config.toml
dataset = "regions of photos with short descriptions (Visual Genome)"
decoder_activation = "swiglu"
lr_schedule = "cosine"
Rows from block 2 of the text decoder, named by matrix and row number. Rows with one number belong to one attention dimension. Each number is 200 + 30 x the weight over the matrix's rms, rounded and kept within 0 to 999. All counts start at 0.
# v: cross-attention value (decoder.blocks.2.cross_attn.v.weight, 256x192), inputs 64-127
# proj: cross-attention output (decoder.blocks.2.cross_attn.proj.weight, 256x256, transposed), outputs 64-127
v.173,181,219,196,197,202,230,204,149,212,200,206,188,172,179,211,178,176,201,187,226,223,184,197,135,193,165,207,189,187,145,169,208,174,217,224,202,140,224,176,194,204,227,208,206,193,177,206,174,172,167,234,162,160,200,237,204,226,269,197,166,178,158,243,193
proj.173,202,197,170,215,184,173,163,213,189,179,239,305,232,226,218,161,188,173,158,210,200,148,213,206,233,239,173,183,181,207,210,197,200,183,189,185,196,162,232,181,158,215,240,142,222,189,167,196,198,219,188,208,154,195,201,234,159,164,182,182,197,153,187,213
v.174,187,190,203,175,193,203,192,231,200,215,216,177,174,188,256,192,246,174,172,168,220,183,159,197,230,165,210,221,202,215,219,151,228,207,170,199,225,217,187,163,234,153,142,206,233,165,222,213,217,196,216,182,167,212,175,227,207,186,197,221,151,299,176,220
proj.174,205,163,185,189,180,165,179,195,207,225,176,155,215,213,199,245,172,210,208,182,180,220,182,224,200,253,167,222,208,211,234,142,203,142,235,200,219,215,245,199,167,169,160,243,192,194,194,157,262,211,167,274,192,203,254,194,258,236,244,209,232,165,166,169
v.175,258,168,164,171,177,220,192,230,175,182,239,213,224,171,201,183,201,246,207,185,209,195,153,236,177,219,217,214,188,207,235,179,213,239,229,222,154,230,208,216,168,180,164,180,269,209,169,201,225,247,237,152,178,183,237,147,218,160,169,217,198,198,208,198
proj.175,195,250,197,216,138,232,161,270,133,243,201,227,181,205,231,177,277,155,127,205,208,200,200,140,233,226,183,188,153,171,223,196,130,142,133,207,208,130,210,166,211,158,233,202,205,201,198,183,226,180,175,181,212,224,238,236,212,188,196,213,237,144,172,185
v.176,212,218,207,196,227,248,224,298,216,210,257,250,233,204,177,170,187,182,231,207,183,201,188,205,208,224,141,185,211,201,246,190,240,212,179,176,244,164,265,188,173,219,201,206,182,132,241,196,169,184,178,268,251,131,209,218,193,242,218,229,177,161,201,185
proj.176,244,237,186,192,222,272,212,190,220,209,182,261,202,213,188,166,181,213,231,194,214,180,143,234,236,178,237,207,225,165,195,203,244,222,221,215,238,199,156,240,168,187,139,224,224,211,155,160,185,180,191,216,176,208,195,206,204,180,200,240,140,168,221,163
v.177,146,223,187,203,173,232,234,240,217,280,241,156,168,210,219,187,216,232,152,217,203,156,193,190,187,238,207,184,227,201,194,242,177,175,206,170,186,181,150,137,174,171,204,236,190,178,205,172,252,152,223,222,187,225,211,209,197,233,256,208,244,230,177,214
proj.177,159,157,250,217,226,232,183,196,257,190,224,227,218,178,194,225,260,175,203,206,199,239,178,151,275,204,258,202,233,208,198,155,211,202,185,180,219,162,225,205,208,233,147,221,200,190,197,197,241,205,230,239,182,195,206,189,175,214,195,233,248,181,176,206
v.178,167,200,201,199,171,196,227,218,235,217,157,195,155,220,247,238,262,216,207,200,228,176,184,218,197,220,192,219,218,186,221,196,226,189,264,167,167,169,187,217,162,147,238,229,213,218,247,157,228,179,200,210,241,211,176,200,183,202,193,259,191,189,179,183
proj.178,161,160,169,182,182,203,178,243,239,246,260,178,203,167,227,243,237,205,184,183,167,200,209,166,208,172,220,223,169,156,230,178,230,226,212,185,168,173,185,188,219,196,160,161,198,163,174,218,185,210,217,201,225,201,223,199,275,217,167,237,172,197,174,209
v.179,205,215,159,182,151,181,197,145,184,198,229,162,223,201,159,199,229,207,149,198,156,245,229,144,217,136,205,223,154,171,256,196,164,253,150,161,211,265,175,184,216,266,217,170,263,234,210,239,175,184,194,210,191,188,194,184,240,207,217,230,177,214,208,189
proj.179,192,156,176,162,176,154,139,154,198,180,206,228,201,173,188,139,234,217,238,205,224,234,224,213,155,206,165,200,264,236,210,135,229,131,131,191,171,208,227,201,202,196,166,126,103,225,261,214,177,163,183,224,226,221,227,127,117,155,222,216,210,234,201,179
v.180,159,178,193,224,225,213,188,191,191,233,165,155,147,226,206,227,244,208,163,223,211,182,171,192,146,199,160,176,184,203,176,232,173,225,267,204,168,181,188,213,207,172,172,238,149,220,163,203,247,163,245,214,168,168,179,207,154,232,214,215,204,208,159,187
proj.180,171,226,175,185,209,196,198,190,188,205,207,151,154,142,187,149,191,178,145,174,214,180,167,233,171,197,175,203,243,252,248,172,185,230,210,174,203,188,175,197,177,221,171,177,226,148,185,179,208,183,165,218,183,174,202,167,181,198,189,225,173,192,176,184
v.181,181,226,254,186,234,214,196,220,180,150,198,133,139,242,166,223,191,134,226,157,215,226,238,155,217,235,196,183,189,207,237,228,186,180,162,208,236,213,230,250,220,170,205,194,225,218,165,171,184,167,203,212,180,223,189,186,211,207,223,263,193,186,148,160
proj.181,230,201,202,199,177,164,224,231,223,187,168,216,202,198,228,224,141,147,196,183,181,272,178,186,148,187,254,257,208,190,200,183,209,201,159,167,140,205,183,239,199,227,217,199,173,156,179,229,207,179,180,236,179,193,230,173,178,191,207,222,135,231,160,168
v.182,172,185,162,214,181,238,196,173,189,157,191,208,226,241,207,197,160,252,149,182,216,155,205,168,152,197,132,186,214,167,193,245,199,192,216,200,178,209,150,199,182,205,203,209,203,233,200,179,235,220,200,195,159,201,202,212,180,172,212,214,246,204,237,227
proj.182,197,186,203,255,205,139,204,222,152,216,218,173,202,187,190,237,222,190,242,197,192,175,216,202,209,221,234,209,239,222,169,201,179,215,215,186,209,209,166,139,171,221,208,203,154,211,191,230,165,182,203,197,233,188,151,210,175,149,172,179,202,198,220,147
v.183,188,230,217,189,148,206,186,200,245,200,185,197,239,200,219,208,191,160,194,192,183,174,232,209,224,213,232,220,210,195,209,235,237,178,220,193,246,203,159,204,187,193,167,236,200,210,203,267,179,168,195,230,190,158,216,173,161,247,229,226,228,208,187,193
proj.183,215,152,271,212,247,233,234,238,205,180,179,204,187,193,189,200,216,195,174,179,183,211,151,224,192,166,211,166,174,211,195,214,201,199,221,228,204,172,204,222,182,238,170,152,227,202,191,231,213,191,215,225,192,147,213,167,242,195,158,251,181,174,281,178
v.184,180,212,193,219,163,222,192,247,155,186,209,159,247,217,145,223,184,194,197,199,171,209,218,224,265,177,214,206,232,151,204,200,185,211,203,255,242,214,227,258,167,169,247,198,222,162,146,189,188,181,215,189,217,232,174,199,242,204,163,205,254,230,190,196
proj.184,201,202,194,195,134,172,213,188,248,221,232,195,165,176,173,191,193,243,139,194,247,160,217,247,166,204,117,221,177,232,158,174,190,214,188,174,182,207,174,270,173,216,178,194,239,196,187,217,203,235,169,212,167,211,184,157,191,239,160,248,175,213,192,186
v.185,181,188,209,184,224,154,184,218,203,204,214,203,179,186,198,119,213,190,152,183,212,225,172,201,244,169,217,186,229,241,202,198,222,221,180,178,234,181,164,223,199,192,205,215,213,201,212,210,217,168,245,181,221,145,177,201,175,188,253,186,224,209,174,225
proj.185,221,217,241,203,214,236,145,212,168,146,244,179,183,171,182,184,221,183,183,231,161,232,215,280,255,256,235,205,210,225,220,151,211,133,216,188,193,205,160,216,155,172,193,162,182,205,191,191,194,199,201,216,228,204,236,269,228,201,239,205,229,185,164,218
v.186,215,224,181,224,207,168,208,179,212,215,181,160,210,225,208,223,169,197,172,229,208,191,201,209,201,197,242,199,238,210,228,216,213,195,204,170,161,165,206,183,225,193,208,172,159,172,227,192,191,228,193,192,192,189,217,181,191,187,198,192,208,214,196,193
proj.186,211,169,183,205,246,170,188,218,198,200,204,201,225,171,242,194,284,197,193,199,199,182,206,242,196,228,178,259,258,225,170,207,243,240,252,211,168,223,176,224,225,184,212,200,202,191,231,252,206,242,222,211,241,201,241,198,207,197,178,149,200,211,249,249
v.187,209,222,208,232,184,225,162,212,199,180,196,183,201,207,220,193,182,165,228,235,140,189,245,228,179,198,160,202,220,176,222,204,189,199,185,215,234,207,204,228,227,231,224,199,170,181,175,211,200,214,208,199,205,183,169,183,173,214,164,149,242,212,251,151
proj.187,148,194,224,245,174,195,222,237,180,181,242,184,146,159,200,195,186,205,232,143,248,149,217,232,189,206,189,204,176,262,202,214,159,199,204,177,161,188,210,161,186,219,242,228,205,189,175,211,200,221,220,199,223,220,192,126,197,222,213,204,233,214,172,208
v.188,218,185,219,187,221,198,202,201,180,202,175,163,226,225,198,188,225,185,207,215,174,140,188,228,214,162,204,177,166,246,200,175,225,211,192,202,222,225,180,213,205,217,204,209,194,187,184,232,225,196,163,167,209,196,173,204,209,203,191,175,227,221,202,202
proj.188,183,209,279,225,224,156,193,231,213,228,215,162,204,222,194,187,211,186,188,173,169,170,145,180,241,242,208,198,157,160,173,207,186,181,191,173,205,190,183,233,155,198,235,230,153,205,251,150,246,198,184,225,267,225,197,173,199,248,172,208,224,231,214,215
v.189,202,179,247,224,234,196,193,162,272,213,185,193,233,192,206,240,151,233,182,236,240,186,170,244,195,206,152,194,252,205,200,173,217,171,224,175,273,193,194,244,231,255,178,203,193,236,287,197,243,198,226,215,193,189,246,192,221,231,223,207,239,149,207,163
proj.189,192,242,186,166,250,234,218,237,194,154,263,245,151,260,214,203,223,211,159,217,187,211,203,155,231,210,201,226,226,145,204,203,159,237,194,175,138,203,208,232,196,218,216,215,233,234,187,212,221,182,216,192,185,203,219,155,238,156,205,165,247,196,242,170
v.190,209,194,189,195,184,232,205,205,168,186,196,218,220,221,217,223,191,194,177,207,210,160,222,222,209,188,190,219,276,204,179,169,202,211,174,250,199,185,221,188,194,220,208,213,185,241,180,177,207,212,195,183,202,218,198,207,155,216,216,200,202,204,187,166
proj.190,148,211,220,148,184,187,225,234,208,232,175,157,168,197,182,149,238,191,144,181,172,207,173,210,230,194,188,230,252,221,216,214,189,218,181,149,207,175,200,244,192,177,235,184,177,224,248,254,230,205,188,170,213,177,171,169,182,178,162,229,215,194,207,180
v.191,258,219,215,226,181,252,203,200,240,166,243,249,130,189,129,217,205,178,240,189,180,204,191,154,215,156,198,181,159,207,214,187,196,205,188,148,211,261,196,229,159,243,134,166,192,238,239,257,173,202,181,169,162,191,171,208,245,192,170,150,221,192,252,205
proj.191,203,222,154,189,177,241,228,171,177,130,190,152,262,202,238,191,206,156,216,237,177,194,192,220,227,190,202,143,206,183,210,208,164,152,101,280,219,229,190,193,178,213,210,213,146,210,223,190,249,217,188,216,229,180,190,232,181,155,167,201,209,243,204,136
v.192,167,233,194,224,219,230,218,246,196,204,171,165,180,219,194,217,176,185,191,199,200,204,220,155,154,175,181,189,245,189,231,206,204,223,187,231,247,233,158,147,256,211,230,192,226,238,234,224,197,208,161,191,244,207,194,248,214,229,210,187,222,167,240,223
proj.192,259,211,212,207,188,238,252,220,192,235,207,165,202,219,140,187,186,201,158,213,184,158,193,200,160,243,219,213,156,162,200,179,176,248,207,142,163,205,224,187,209,193,191,161,200,172,237,181,156,218,195,182,187,192,211,209,175,167,202,226,211,231,248,212
v.193,218,149,214,195,204,178,218,250,163,204,194,142,205,215,277,214,192,241,184,238,182,168,211,220,213,209,147,206,189,183,164,226,173,163,109,199,143,244,198,220,149,212,247,203,219,164,260,240,191,200,138,232,177,200,212,183,194,240,197,158,193,233,181,222
proj.193,179,198,151,191,145,233,189,211,150,219,226,187,182,149,218,191,218,182,270,199,198,218,226,190,170,213,180,227,213,220,215,218,187,245,210,190,137,171,194,217,225,206,176,175,222,209,193,205,190,234,162,223,178,196,199,222,171,164,185,154,213,145,148,221
v.194,249,239,165,135,189,133,235,213,186,180,209,213,215,165,209,221,169,186,213,198,235,220,212,200,205,200,214,176,210,215,257,239,197,219,224,180,214,195,279,198,155,188,200,135,269,242,219,180,177,247,193,184,209,159,211,209,190,161,159,220,178,178,123,167
proj.194,242,206,161,202,180,219,242,214,241,232,233,196,205,236,209,197,168,167,167,229,251,175,214,218,193,241,225,137,237,185,155,205,196,203,260,190,192,192,176,207,221,190,160,180,195,178,199,212,188,236,208,244,220,189,208,212,209,236,182,165,192,188,250,165
v.195,142,184,164,199,218,202,177,232,222,204,230,195,184,195,129,184,173,219,178,237,158,249,185,193,189,273,180,163,174,174,181,159,162,211,172,170,210,197,140,170,143,213,136,178,173,194,219,204,246,211,187,216,197,225,202,211,173,234,237,165,163,230,171,154
proj.195,212,145,256,180,168,199,183,186,189,163,166,222,211,209,185,175,203,263,176,152,209,223,154,217,195,203,264,219,125,241,224,261,189,254,223,238,234,199,194,215,220,192,163,228,211,253,221,182,192,174,191,199,225,194,180,270,245,160,164,182,135,226,210,198
v.196,218,226,196,217,204,188,162,165,230,197,213,208,160,202,229,225,149,213,238,197,175,189,197,266,156,236,263,192,219,201,192,218,244,198,240,213,198,178,273,222,268,207,267,188,186,182,207,214,198,221,212,214,153,209,246,250,185,220,165,215,190,215,204,195
proj.196,222,152,225,191,244,180,197,197,196,161,184,230,175,195,235,191,176,189,187,207,216,233,199,188,206,173,218,190,216,259,180,184,167,204,211,212,221,171,186,197,213,214,220,228,171,183,195,174,205,235,184,195,196,174,227,171,213,197,141,193,126,159,188,181
v.197,208,194,231,203,212,182,213,199,238,187,189,186,171,183,189,221,166,133,244,232,211,225,234,195,183,243,152,212,246,204,142,213,188,228,159,194,222,226,200,274,254,146,207,297,219,226,217,231,185,242,205,197,198,245,252,170,193,222,169,210,184,230,212,205
proj.197,201,174,230,220,244,253,204,225,189,162,231,182,177,220,230,159,185,230,186,234,207,181,214,105,191,221,178,221,237,202,209,191,209,132,171,196,174,203,183,278,184,188,187,172,191,228,185,155,155,213,202,222,208,237,224,176,166,195,195,216,215,198,209,229
v.198,194,181,206,219,179,152,208,202,187,231,167,216,219,217,173,191,193,170,281,188,196,214,190,224,184,246,236,208,174,169,213,177,192,186,214,189,215,207,196,186,120,195,249,246,183,173,232,214,149,217,221,193,141,211,187,204,239,161,185,268,242,231,182,127
proj.198,253,158,218,231,166,225,196,220,188,200,167,199,215,196,164,212,186,220,169,111,158,221,168,257,196,171,201,183,210,193,225,236,200,168,257,256,193,227,232,177,162,155,159,171,182,181,241,218,212,152,226,162,181,209,209,138,211,232,192,251,109,213,186,233
v.199,219,167,196,185,226,153,218,215,160,211,174,214,167,219,192,201,191,196,220,173,193,194,251,265,239,261,196,197,234,199,176,171,188,236,225,187,203,221,216,236,233,228,174,194,182,195,256,287,199,186,169,253,206,235,183,181,220,215,217,268,240,181,207,230
proj.199,171,192,214,197,169,165,200,254,152,164,143,224,171,159,198,207,231,213,285,168,243,199,147,210,209,253,203,215,180,172,249,145,188,206,200,171,202,227,166,244,134,203,177,187,219,179,261,206,261,203,183,173,245,178,248,201,195,236,188,230,152,201,127,207
v.200,222,231,173,215,225,125,226,160,213,205,205,196,166,212,189,152,181,187,260,194,224,206,183,217,180,200,155,185,213,195,193,202,214,176,190,218,185,208,174,173,152,178,183,249,206,197,232,222,152,194,129,208,116,248,197,180,175,218,226,208,213,225,178,174
proj.200,218,199,138,222,159,212,220,207,185,185,200,187,188,160,229,190,175,253,214,157,142,193,181,218,172,180,222,230,148,249,246,162,218,220,151,222,215,206,206,231,226,204,185,196,211,214,207,203,203,186,253,174,235,190,171,190,160,219,200,221,216,195,199,218
v.201,209,202,119,142,215,206,139,159,236,267,190,183,175,152,173,183,128,140,190,216,191,177,171,190,223,223,247,227,206,204,124,210,182,182,167,214,157,203,190,212,184,198,146,234,203,206,193,202,185,151,198,169,254,188,184,189,216,222,191,213,211,206,262,169
proj.201,169,154,211,227,188,202,202,228,197,206,211,178,210,155,204,152,212,213,214,169,164,177,273,244,154,227,231,230,233,261,118,168,169,207,205,244,209,207,165,208,198,236,188,219,130,215,176,135,213,250,174,204,219,173,152,177,198,159,206,183,195,238,152,169
v.202,171,213,152,176,234,207,238,229,257,165,205,151,179,165,216,221,222,181,220,191,179,198,197,196,223,206,194,182,213,254,227,220,148,259,178,200,166,223,159,200,132,157,183,176,221,150,204,193,186,184,160,144,192,213,239,246,155,194,192,224,207,159,113,171
proj.202,209,216,207,200,144,173,236,220,168,167,224,203,194,167,186,276,224,219,175,183,199,150,242,223,193,196,220,214,212,198,185,216,239,222,224,226,230,183,155,195,206,171,204,211,160,227,223,195,177,184,215,159,203,215,227,217,281,183,147,217,254,153,230,176
v.203,215,171,184,194,192,214,220,201,185,179,187,196,216,169,168,184,180,159,218,275,203,213,195,240,186,164,202,178,174,178,193,190,197,218,240,209,199,207,253,222,186,192,178,208,183,171,223,213,229,208,250,189,212,201,209,158,230,166,205,182,172,222,255,225
proj.203,214,221,191,217,218,190,196,145,167,154,213,193,189,248,190,201,229,176,155,222,127,206,172,223,194,186,216,227,215,204,180,159,111,206,190,188,156,189,226,189,244,183,197,237,195,197,159,191,126,177,179,170,190,196,174,212,190,188,214,173,239,189,210,206
v.204,203,212,201,229,196,159,207,177,222,224,172,235,127,224,215,205,183,190,184,304,222,197,236,249,198,170,187,226,219,211,217,191,192,185,172,203,206,268,248,217,218,205,197,216,163,186,233,240,198,213,191,215,261,186,180,193,172,203,192,183,182,252,167,266
proj.204,219,224,138,221,217,126,234,270,161,209,255,208,145,199,145,155,179,180,217,244,139,92,192,228,153,227,210,217,168,224,202,221,187,247,221,234,194,203,209,204,183,209,163,178,186,160,185,208,226,205,193,215,231,185,197,211,210,187,217,223,178,225,216,179
v.205,175,216,196,204,188,184,215,210,228,210,217,164,200,223,161,198,241,214,211,258,198,197,182,225,181,179,202,262,156,220,238,200,203,215,232,176,182,157,215,246,214,196,195,201,226,225,191,250,220,176,223,183,214,189,240,182,207,169,177,190,214,216,223,196
proj.205,165,142,204,193,178,239,205,175,251,187,162,177,177,211,176,220,197,206,167,233,126,212,278,146,165,201,237,237,183,228,217,260,221,193,156,193,200,182,211,240,180,227,234,195,228,203,160,189,224,188,194,196,224,248,179,201,190,191,197,154,168,164,192,206
v.206,219,156,236,191,176,196,190,138,210,179,191,220,193,216,191,195,217,150,214,201,188,120,147,145,201,167,176,191,213,202,245,251,200,199,224,240,197,113,160,172,210,154,258,236,211,172,184,194,234,192,248,158,206,198,188,195,205,110,195,210,177,184,279,253
proj.206,219,188,210,208,263,240,192,259,180,201,199,179,187,214,202,223,207,195,194,181,131,216,211,201,174,164,199,252,181,200,173,203,211,147,225,131,220,228,242,179,212,138,268,241,261,232,195,205,164,203,239,175,165,231,222,201,172,191,173,218,172,174,203,259
v.207,144,207,257,209,208,222,178,215,181,165,206,206,245,173,172,174,222,187,186,165,244,245,172,170,194,186,177,164,212,191,170,190,176,227,150,176,186,191,178,138,232,210,145,204,169,219,180,192,183,227,223,205,191,188,261,140,165,212,211,213,195,195,208,229
proj.207,166,255,164,227,208,197,177,165,236,174,221,201,208,207,141,210,221,179,239,219,202,177,198,186,177,225,220,186,262,201,244,206,214,195,196,211,207,238,214,180,199,168,230,163,178,201,196,211,208,185,177,208,206,206,203,253,182,169,213,244,180,251,234,167
v.208,198,206,189,201,206,213,238,202,194,210,158,248,197,245,218,237,229,150,102,220,214,155,182,247,171,193,207,210,165,220,198,219,203,191,203,195,208,202,207,194,204,226,171,192,207,154,166,136,220,149,162,226,236,169,172,141,187,221,226,179,164,184,241,185
proj.208,186,206,218,195,167,147,162,178,185,238,187,238,228,244,221,189,231,285,224,217,226,191,214,184,180,203,222,162,153,222,259,190,195,206,211,212,226,199,193,139,220,247,201,222,223,190,209,205,214,256,186,209,235,191,265,177,265,188,190,262,155,240,195,236
v.209,223,183,204,139,196,172,147,162,214,263,122,224,165,212,174,246,157,166,221,221,190,255,185,189,214,214,190,211,139,210,149,213,192,165,204,144,209,230,215,239,229,232,238,170,178,194,249,206,208,249,197,235,257,260,205,239,194,217,190,245,207,192,202,244
proj.209,195,227,193,235,213,201,198,175,183,210,196,215,233,169,208,197,171,234,231,249,224,180,229,215,183,185,182,221,244,236,198,187,233,212,144,155,239,211,208,228,203,207,163,230,244,141,169,176,183,223,155,222,155,157,167,223,200,170,134,196,170,201,178,191
v.210,226,199,212,170,200,209,183,195,191,176,176,209,224,189,196,190,203,142,209,254,136,191,187,203,241,230,236,172,204,218,153,235,183,168,207,194,209,184,173,240,181,237,234,126,144,164,231,215,189,211,244,150,207,188,185,185,190,120,199,186,259,229,219,151
proj.210,165,122,213,251,213,191,154,239,182,185,196,183,200,204,192,157,234,210,203,162,221,205,242,222,191,185,191,222,221,223,122,190,189,171,163,231,154,184,201,193,227,173,226,180,236,195,203,177,214,176,230,149,190,209,255,180,252,190,126,227,234,193,200,215
v.211,206,173,181,225,227,183,156,205,185,233,211,195,152,178,215,208,156,249,135,182,238,166,203,260,192,198,173,221,177,246,249,171,185,191,185,239,207,243,227,196,222,178,195,265,193,210,187,203,193,173,181,171,200,205,207,204,227,280,246,230,147,196,180,252
proj.211,196,197,214,178,189,201,231,201,199,223,228,224,216,232,204,228,191,166,247,240,199,143,171,175,196,207,223,213,233,149,273,225,195,206,182,175,147,149,208,182,162,139,202,256,186,226,230,187,203,188,183,231,157,165,187,171,199,186,250,191,177,168,188,210
v.212,185,188,181,190,255,275,199,223,221,180,209,201,210,183,212,182,233,193,192,238,147,215,197,166,171,259,213,185,262,197,220,177,153,242,202,254,244,223,149,217,249,190,260,167,236,290,225,215,191,115,188,179,237,215,192,139,177,193,228,133,237,205,213,202
proj.212,180,225,219,177,203,198,164,192,150,232,190,263,219,262,188,134,242,181,192,183,182,203,242,193,201,249,231,184,153,222,174,223,262,243,187,167,202,157,219,224,180,180,207,188,218,260,200,233,233,194,194,164,160,208,158,193,207,137,204,214,197,230,228,186
v.213,205,190,208,181,184,224,201,211,157,206,200,219,261,214,200,151,192,224,167,187,217,146,171,193,96,151,220,187,230,144,248,206,217,197,185,239,189,270,225,215,197,225,183,173,202,210,220,162,168,262,177,178,265,221,175,207,194,195,181,213,200,190,205,234
proj.213,187,202,245,164,207,187,144,150,177,196,189,231,207,179,172,166,166,190,200,207,148,159,210,235,157,199,136,182,238,144,204,223,212,138,180,201,164,217,175,182,241,147,215,162,165,240,200,195,176,219,230,171,146,172,170,199,205,172,222,236,253,203,261,185
v.214,220,178,181,183,223,232,213,150,272,155,199,224,184,256,202,218,203,229,183,228,215,157,143,201,200,212,259,173,191,163,199,194,243,205,173,213,213,220,232,189,197,256,243,254,169,188,223,142,202,177,231,204,207,254,234,203,203,223,191,197,229,208,200,210
proj.214,199,226,241,178,253,192,188,219,206,218,170,212,124,165,231,184,182,145,184,143,190,211,176,200,181,203,199,181,211,233,179,239,196,219,168,238,206,122,233,244,127,197,172,188,157,188,195,183,181,163,179,207,196,198,252,165,217,206,255,214,213,185,182,246
v.215,225,223,221,152,183,170,228,184,190,245,214,225,181,208,228,210,190,233,168,273,172,198,233,241,215,245,217,201,222,228,199,240,207,173,195,244,232,237,196,233,139,187,187,194,186,180,202,190,161,127,130,236,197,202,209,246,208,197,225,169,188,220,197,199
proj.215,200,253,172,185,165,170,185,219,196,169,193,187,213,213,141,216,252,243,270,176,205,203,207,216,230,207,187,174,184,189,155,282,263,226,247,227,198,227,182,157,216,202,220,202,211,204,184,193,171,163,184,187,172,157,190,167,236,270,218,156,255,155,216,202
v.216,183,170,247,222,211,252,201,165,203,228,198,185,219,223,221,174,203,184,202,186,229,179,203,179,177,177,165,165,175,241,208,226,157,180,152,201,176,240,190,176,227,217,241,227,196,169,156,191,199,168,260,170,224,247,178,204,194,206,184,198,170,146,200,205
proj.216,189,237,175,180,177,217,180,166,169,199,245,211,136,212,151,209,208,160,205,160,171,227,180,210,217,238,161,218,218,203,162,175,169,186,215,208,157,191,184,199,244,188,216,176,159,225,198,196,232,245,203,194,206,264,222,183,236,207,186,226,233,209,179,200
v.217,222,184,184,200,201,241,196,221,232,250,176,189,190,231,202,192,157,184,212,239,177,198,229,191,218,189,180,198,133,208,227,213,177,175,227,183,232,212,221,210,171,184,240,184,226,174,208,224,249,219,164,199,229,151,183,212,214,183,235,154,200,194,214,156
proj.217,185,161,243,197,206,119,227,169,170,234,204,280,187,205,202,216,178,195,150,211,247,212,233,184,200,166,173,207,217,216,158,173,192,251,200,166,184,214,233,158,212,204,184,275,205,185,215,190,195,215,195,204,209,195,209,212,164,187,205,170,197,168,180,243
v.218,211,211,155,189,207,230,238,201,254,188,183,205,156,234,168,167,190,204,204,176,215,192,206,244,171,148,171,200,243,281,274,168,209,223,188,218,169,198,175,171,186,183,178,182,219,214,151,203,215,144,193,181,213,193,180,230,182,214,160,226,236,209,220,181
proj.218,209,196,200,189,181,200,193,229,209,260,207,247,203,179,173,258,232,200,186,233,171,235,190,236,223,192,194,240,177,236,250,222,209,282,145,235,169,183,213,184,235,260,192,231,176,228,220,224,158,168,210,187,182,211,205,204,233,198,214,193,219,187,236,199
v.219,208,193,123,237,201,179,213,206,153,190,226,207,191,206,163,210,229,255,234,193,208,201,144,221,217,247,196,194,167,235,215,199,211,164,235,177,199,215,163,206,150,211,174,183,222,184,193,213,157,206,205,234,163,190,229,231,189,164,220,186,194,195,202,185
proj.219,186,184,216,121,148,171,173,205,234,220,253,179,215,200,217,188,208,196,213,208,226,187,257,299,194,232,171,249,186,208,163,213,189,250,167,128,160,215,203,206,177,254,250,198,215,170,274,218,185,194,235,217,175,181,191,252,208,232,206,214,239,202,231,211
v.220,179,222,217,170,209,267,185,219,229,193,193,182,254,147,172,127,169,210,177,190,178,175,254,190,193,220,229,230,200,165,171,217,176,191,186,219,171,195,242,147,162,199,218,210,226,231,151,191,234,198,162,205,236,237,214,249,238,182,216,195,166,226,214,177
proj.220,233,219,201,189,202,154,177,216,212,208,215,139,185,105,203,152,186,211,224,198,243,216,208,204,210,184,191,210,101,235,182,205,181,239,202,254,196,216,126,178,161,209,222,218,202,232,148,222,174,211,166,201,204,202,199,159,265,209,193,179,208,185,166,212
v.221,236,125,215,227,241,180,225,187,218,187,216,198,256,232,213,192,185,136,218,173,159,189,223,175,225,220,221,172,201,218,206,205,275,202,224,194,202,225,186,238,193,241,233,180,234,264,194,229,225,202,158,181,221,153,203,190,196,221,194,213,196,192,264,205
proj.221,230,226,188,192,140,208,146,174,192,243,174,172,185,256,207,245,239,243,190,145,226,222,221,222,162,183,192,191,142,194,181,183,157,203,226,178,157,155,205,151,164,219,167,172,196,178,217,160,178,204,203,202,198,203,228,150,209,247,167,184,198,208,210,212
v.222,200,238,140,188,227,195,193,206,233,210,259,183,179,166,211,163,136,227,197,236,179,224,232,238,229,213,205,151,205,149,179,152,176,193,185,205,205,148,186,196,193,221,258,227,221,194,215,225,210,163,210,192,221,210,183,202,228,181,183,204,181,248,220,181
proj.222,197,219,246,225,142,181,202,209,215,195,158,195,159,207,235,167,163,211,222,254,164,205,234,163,217,210,189,262,182,263,218,181,200,210,162,244,179,198,242,224,247,211,191,232,196,197,186,204,162,134,262,221,198,266,175,206,167,169,186,235,210,233,208,238
v.223,241,242,185,153,194,182,152,209,178,245,214,206,189,221,184,197,204,226,190,215,202,208,243,242,208,170,218,228,156,249,236,225,221,212,178,202,189,201,199,180,192,169,263,223,204,187,170,160,189,215,235,197,211,246,192,232,210,215,233,198,200,198,203,177
proj.223,261,178,125,196,179,177,209,232,188,183,177,176,177,203,181,161,170,198,166,199,200,203,222,234,214,142,210,209,206,247,178,176,209,178,196,198,231,189,155,190,189,230,255,261,205,192,184,216,175,140,198,144,189,167,216,152,259,199,172,170,205,206,123,218
v.224,208,193,212,207,196,155,159,206,222,170,181,210,197,154,271,238,236,164,169,183,198,201,174,200,214,200,170,230,199,232,227,232,207,211,240,214,207,206,169,223,237,261,160,121,192,202,178,211,215,279,250,212,182,219,220,215,188,197,135,222,186,163,209,197
proj.224,198,230,177,214,247,215,185,186,144,155,204,223,190,241,140,222,182,163,232,200,192,197,197,202,288,162,180,186,216,228,226,216,190,158,233,228,226,246,207,179,189,158,162,179,182,229,166,192,207,210,197,187,160,244,223,208,214,185,177,205,191,129,208,205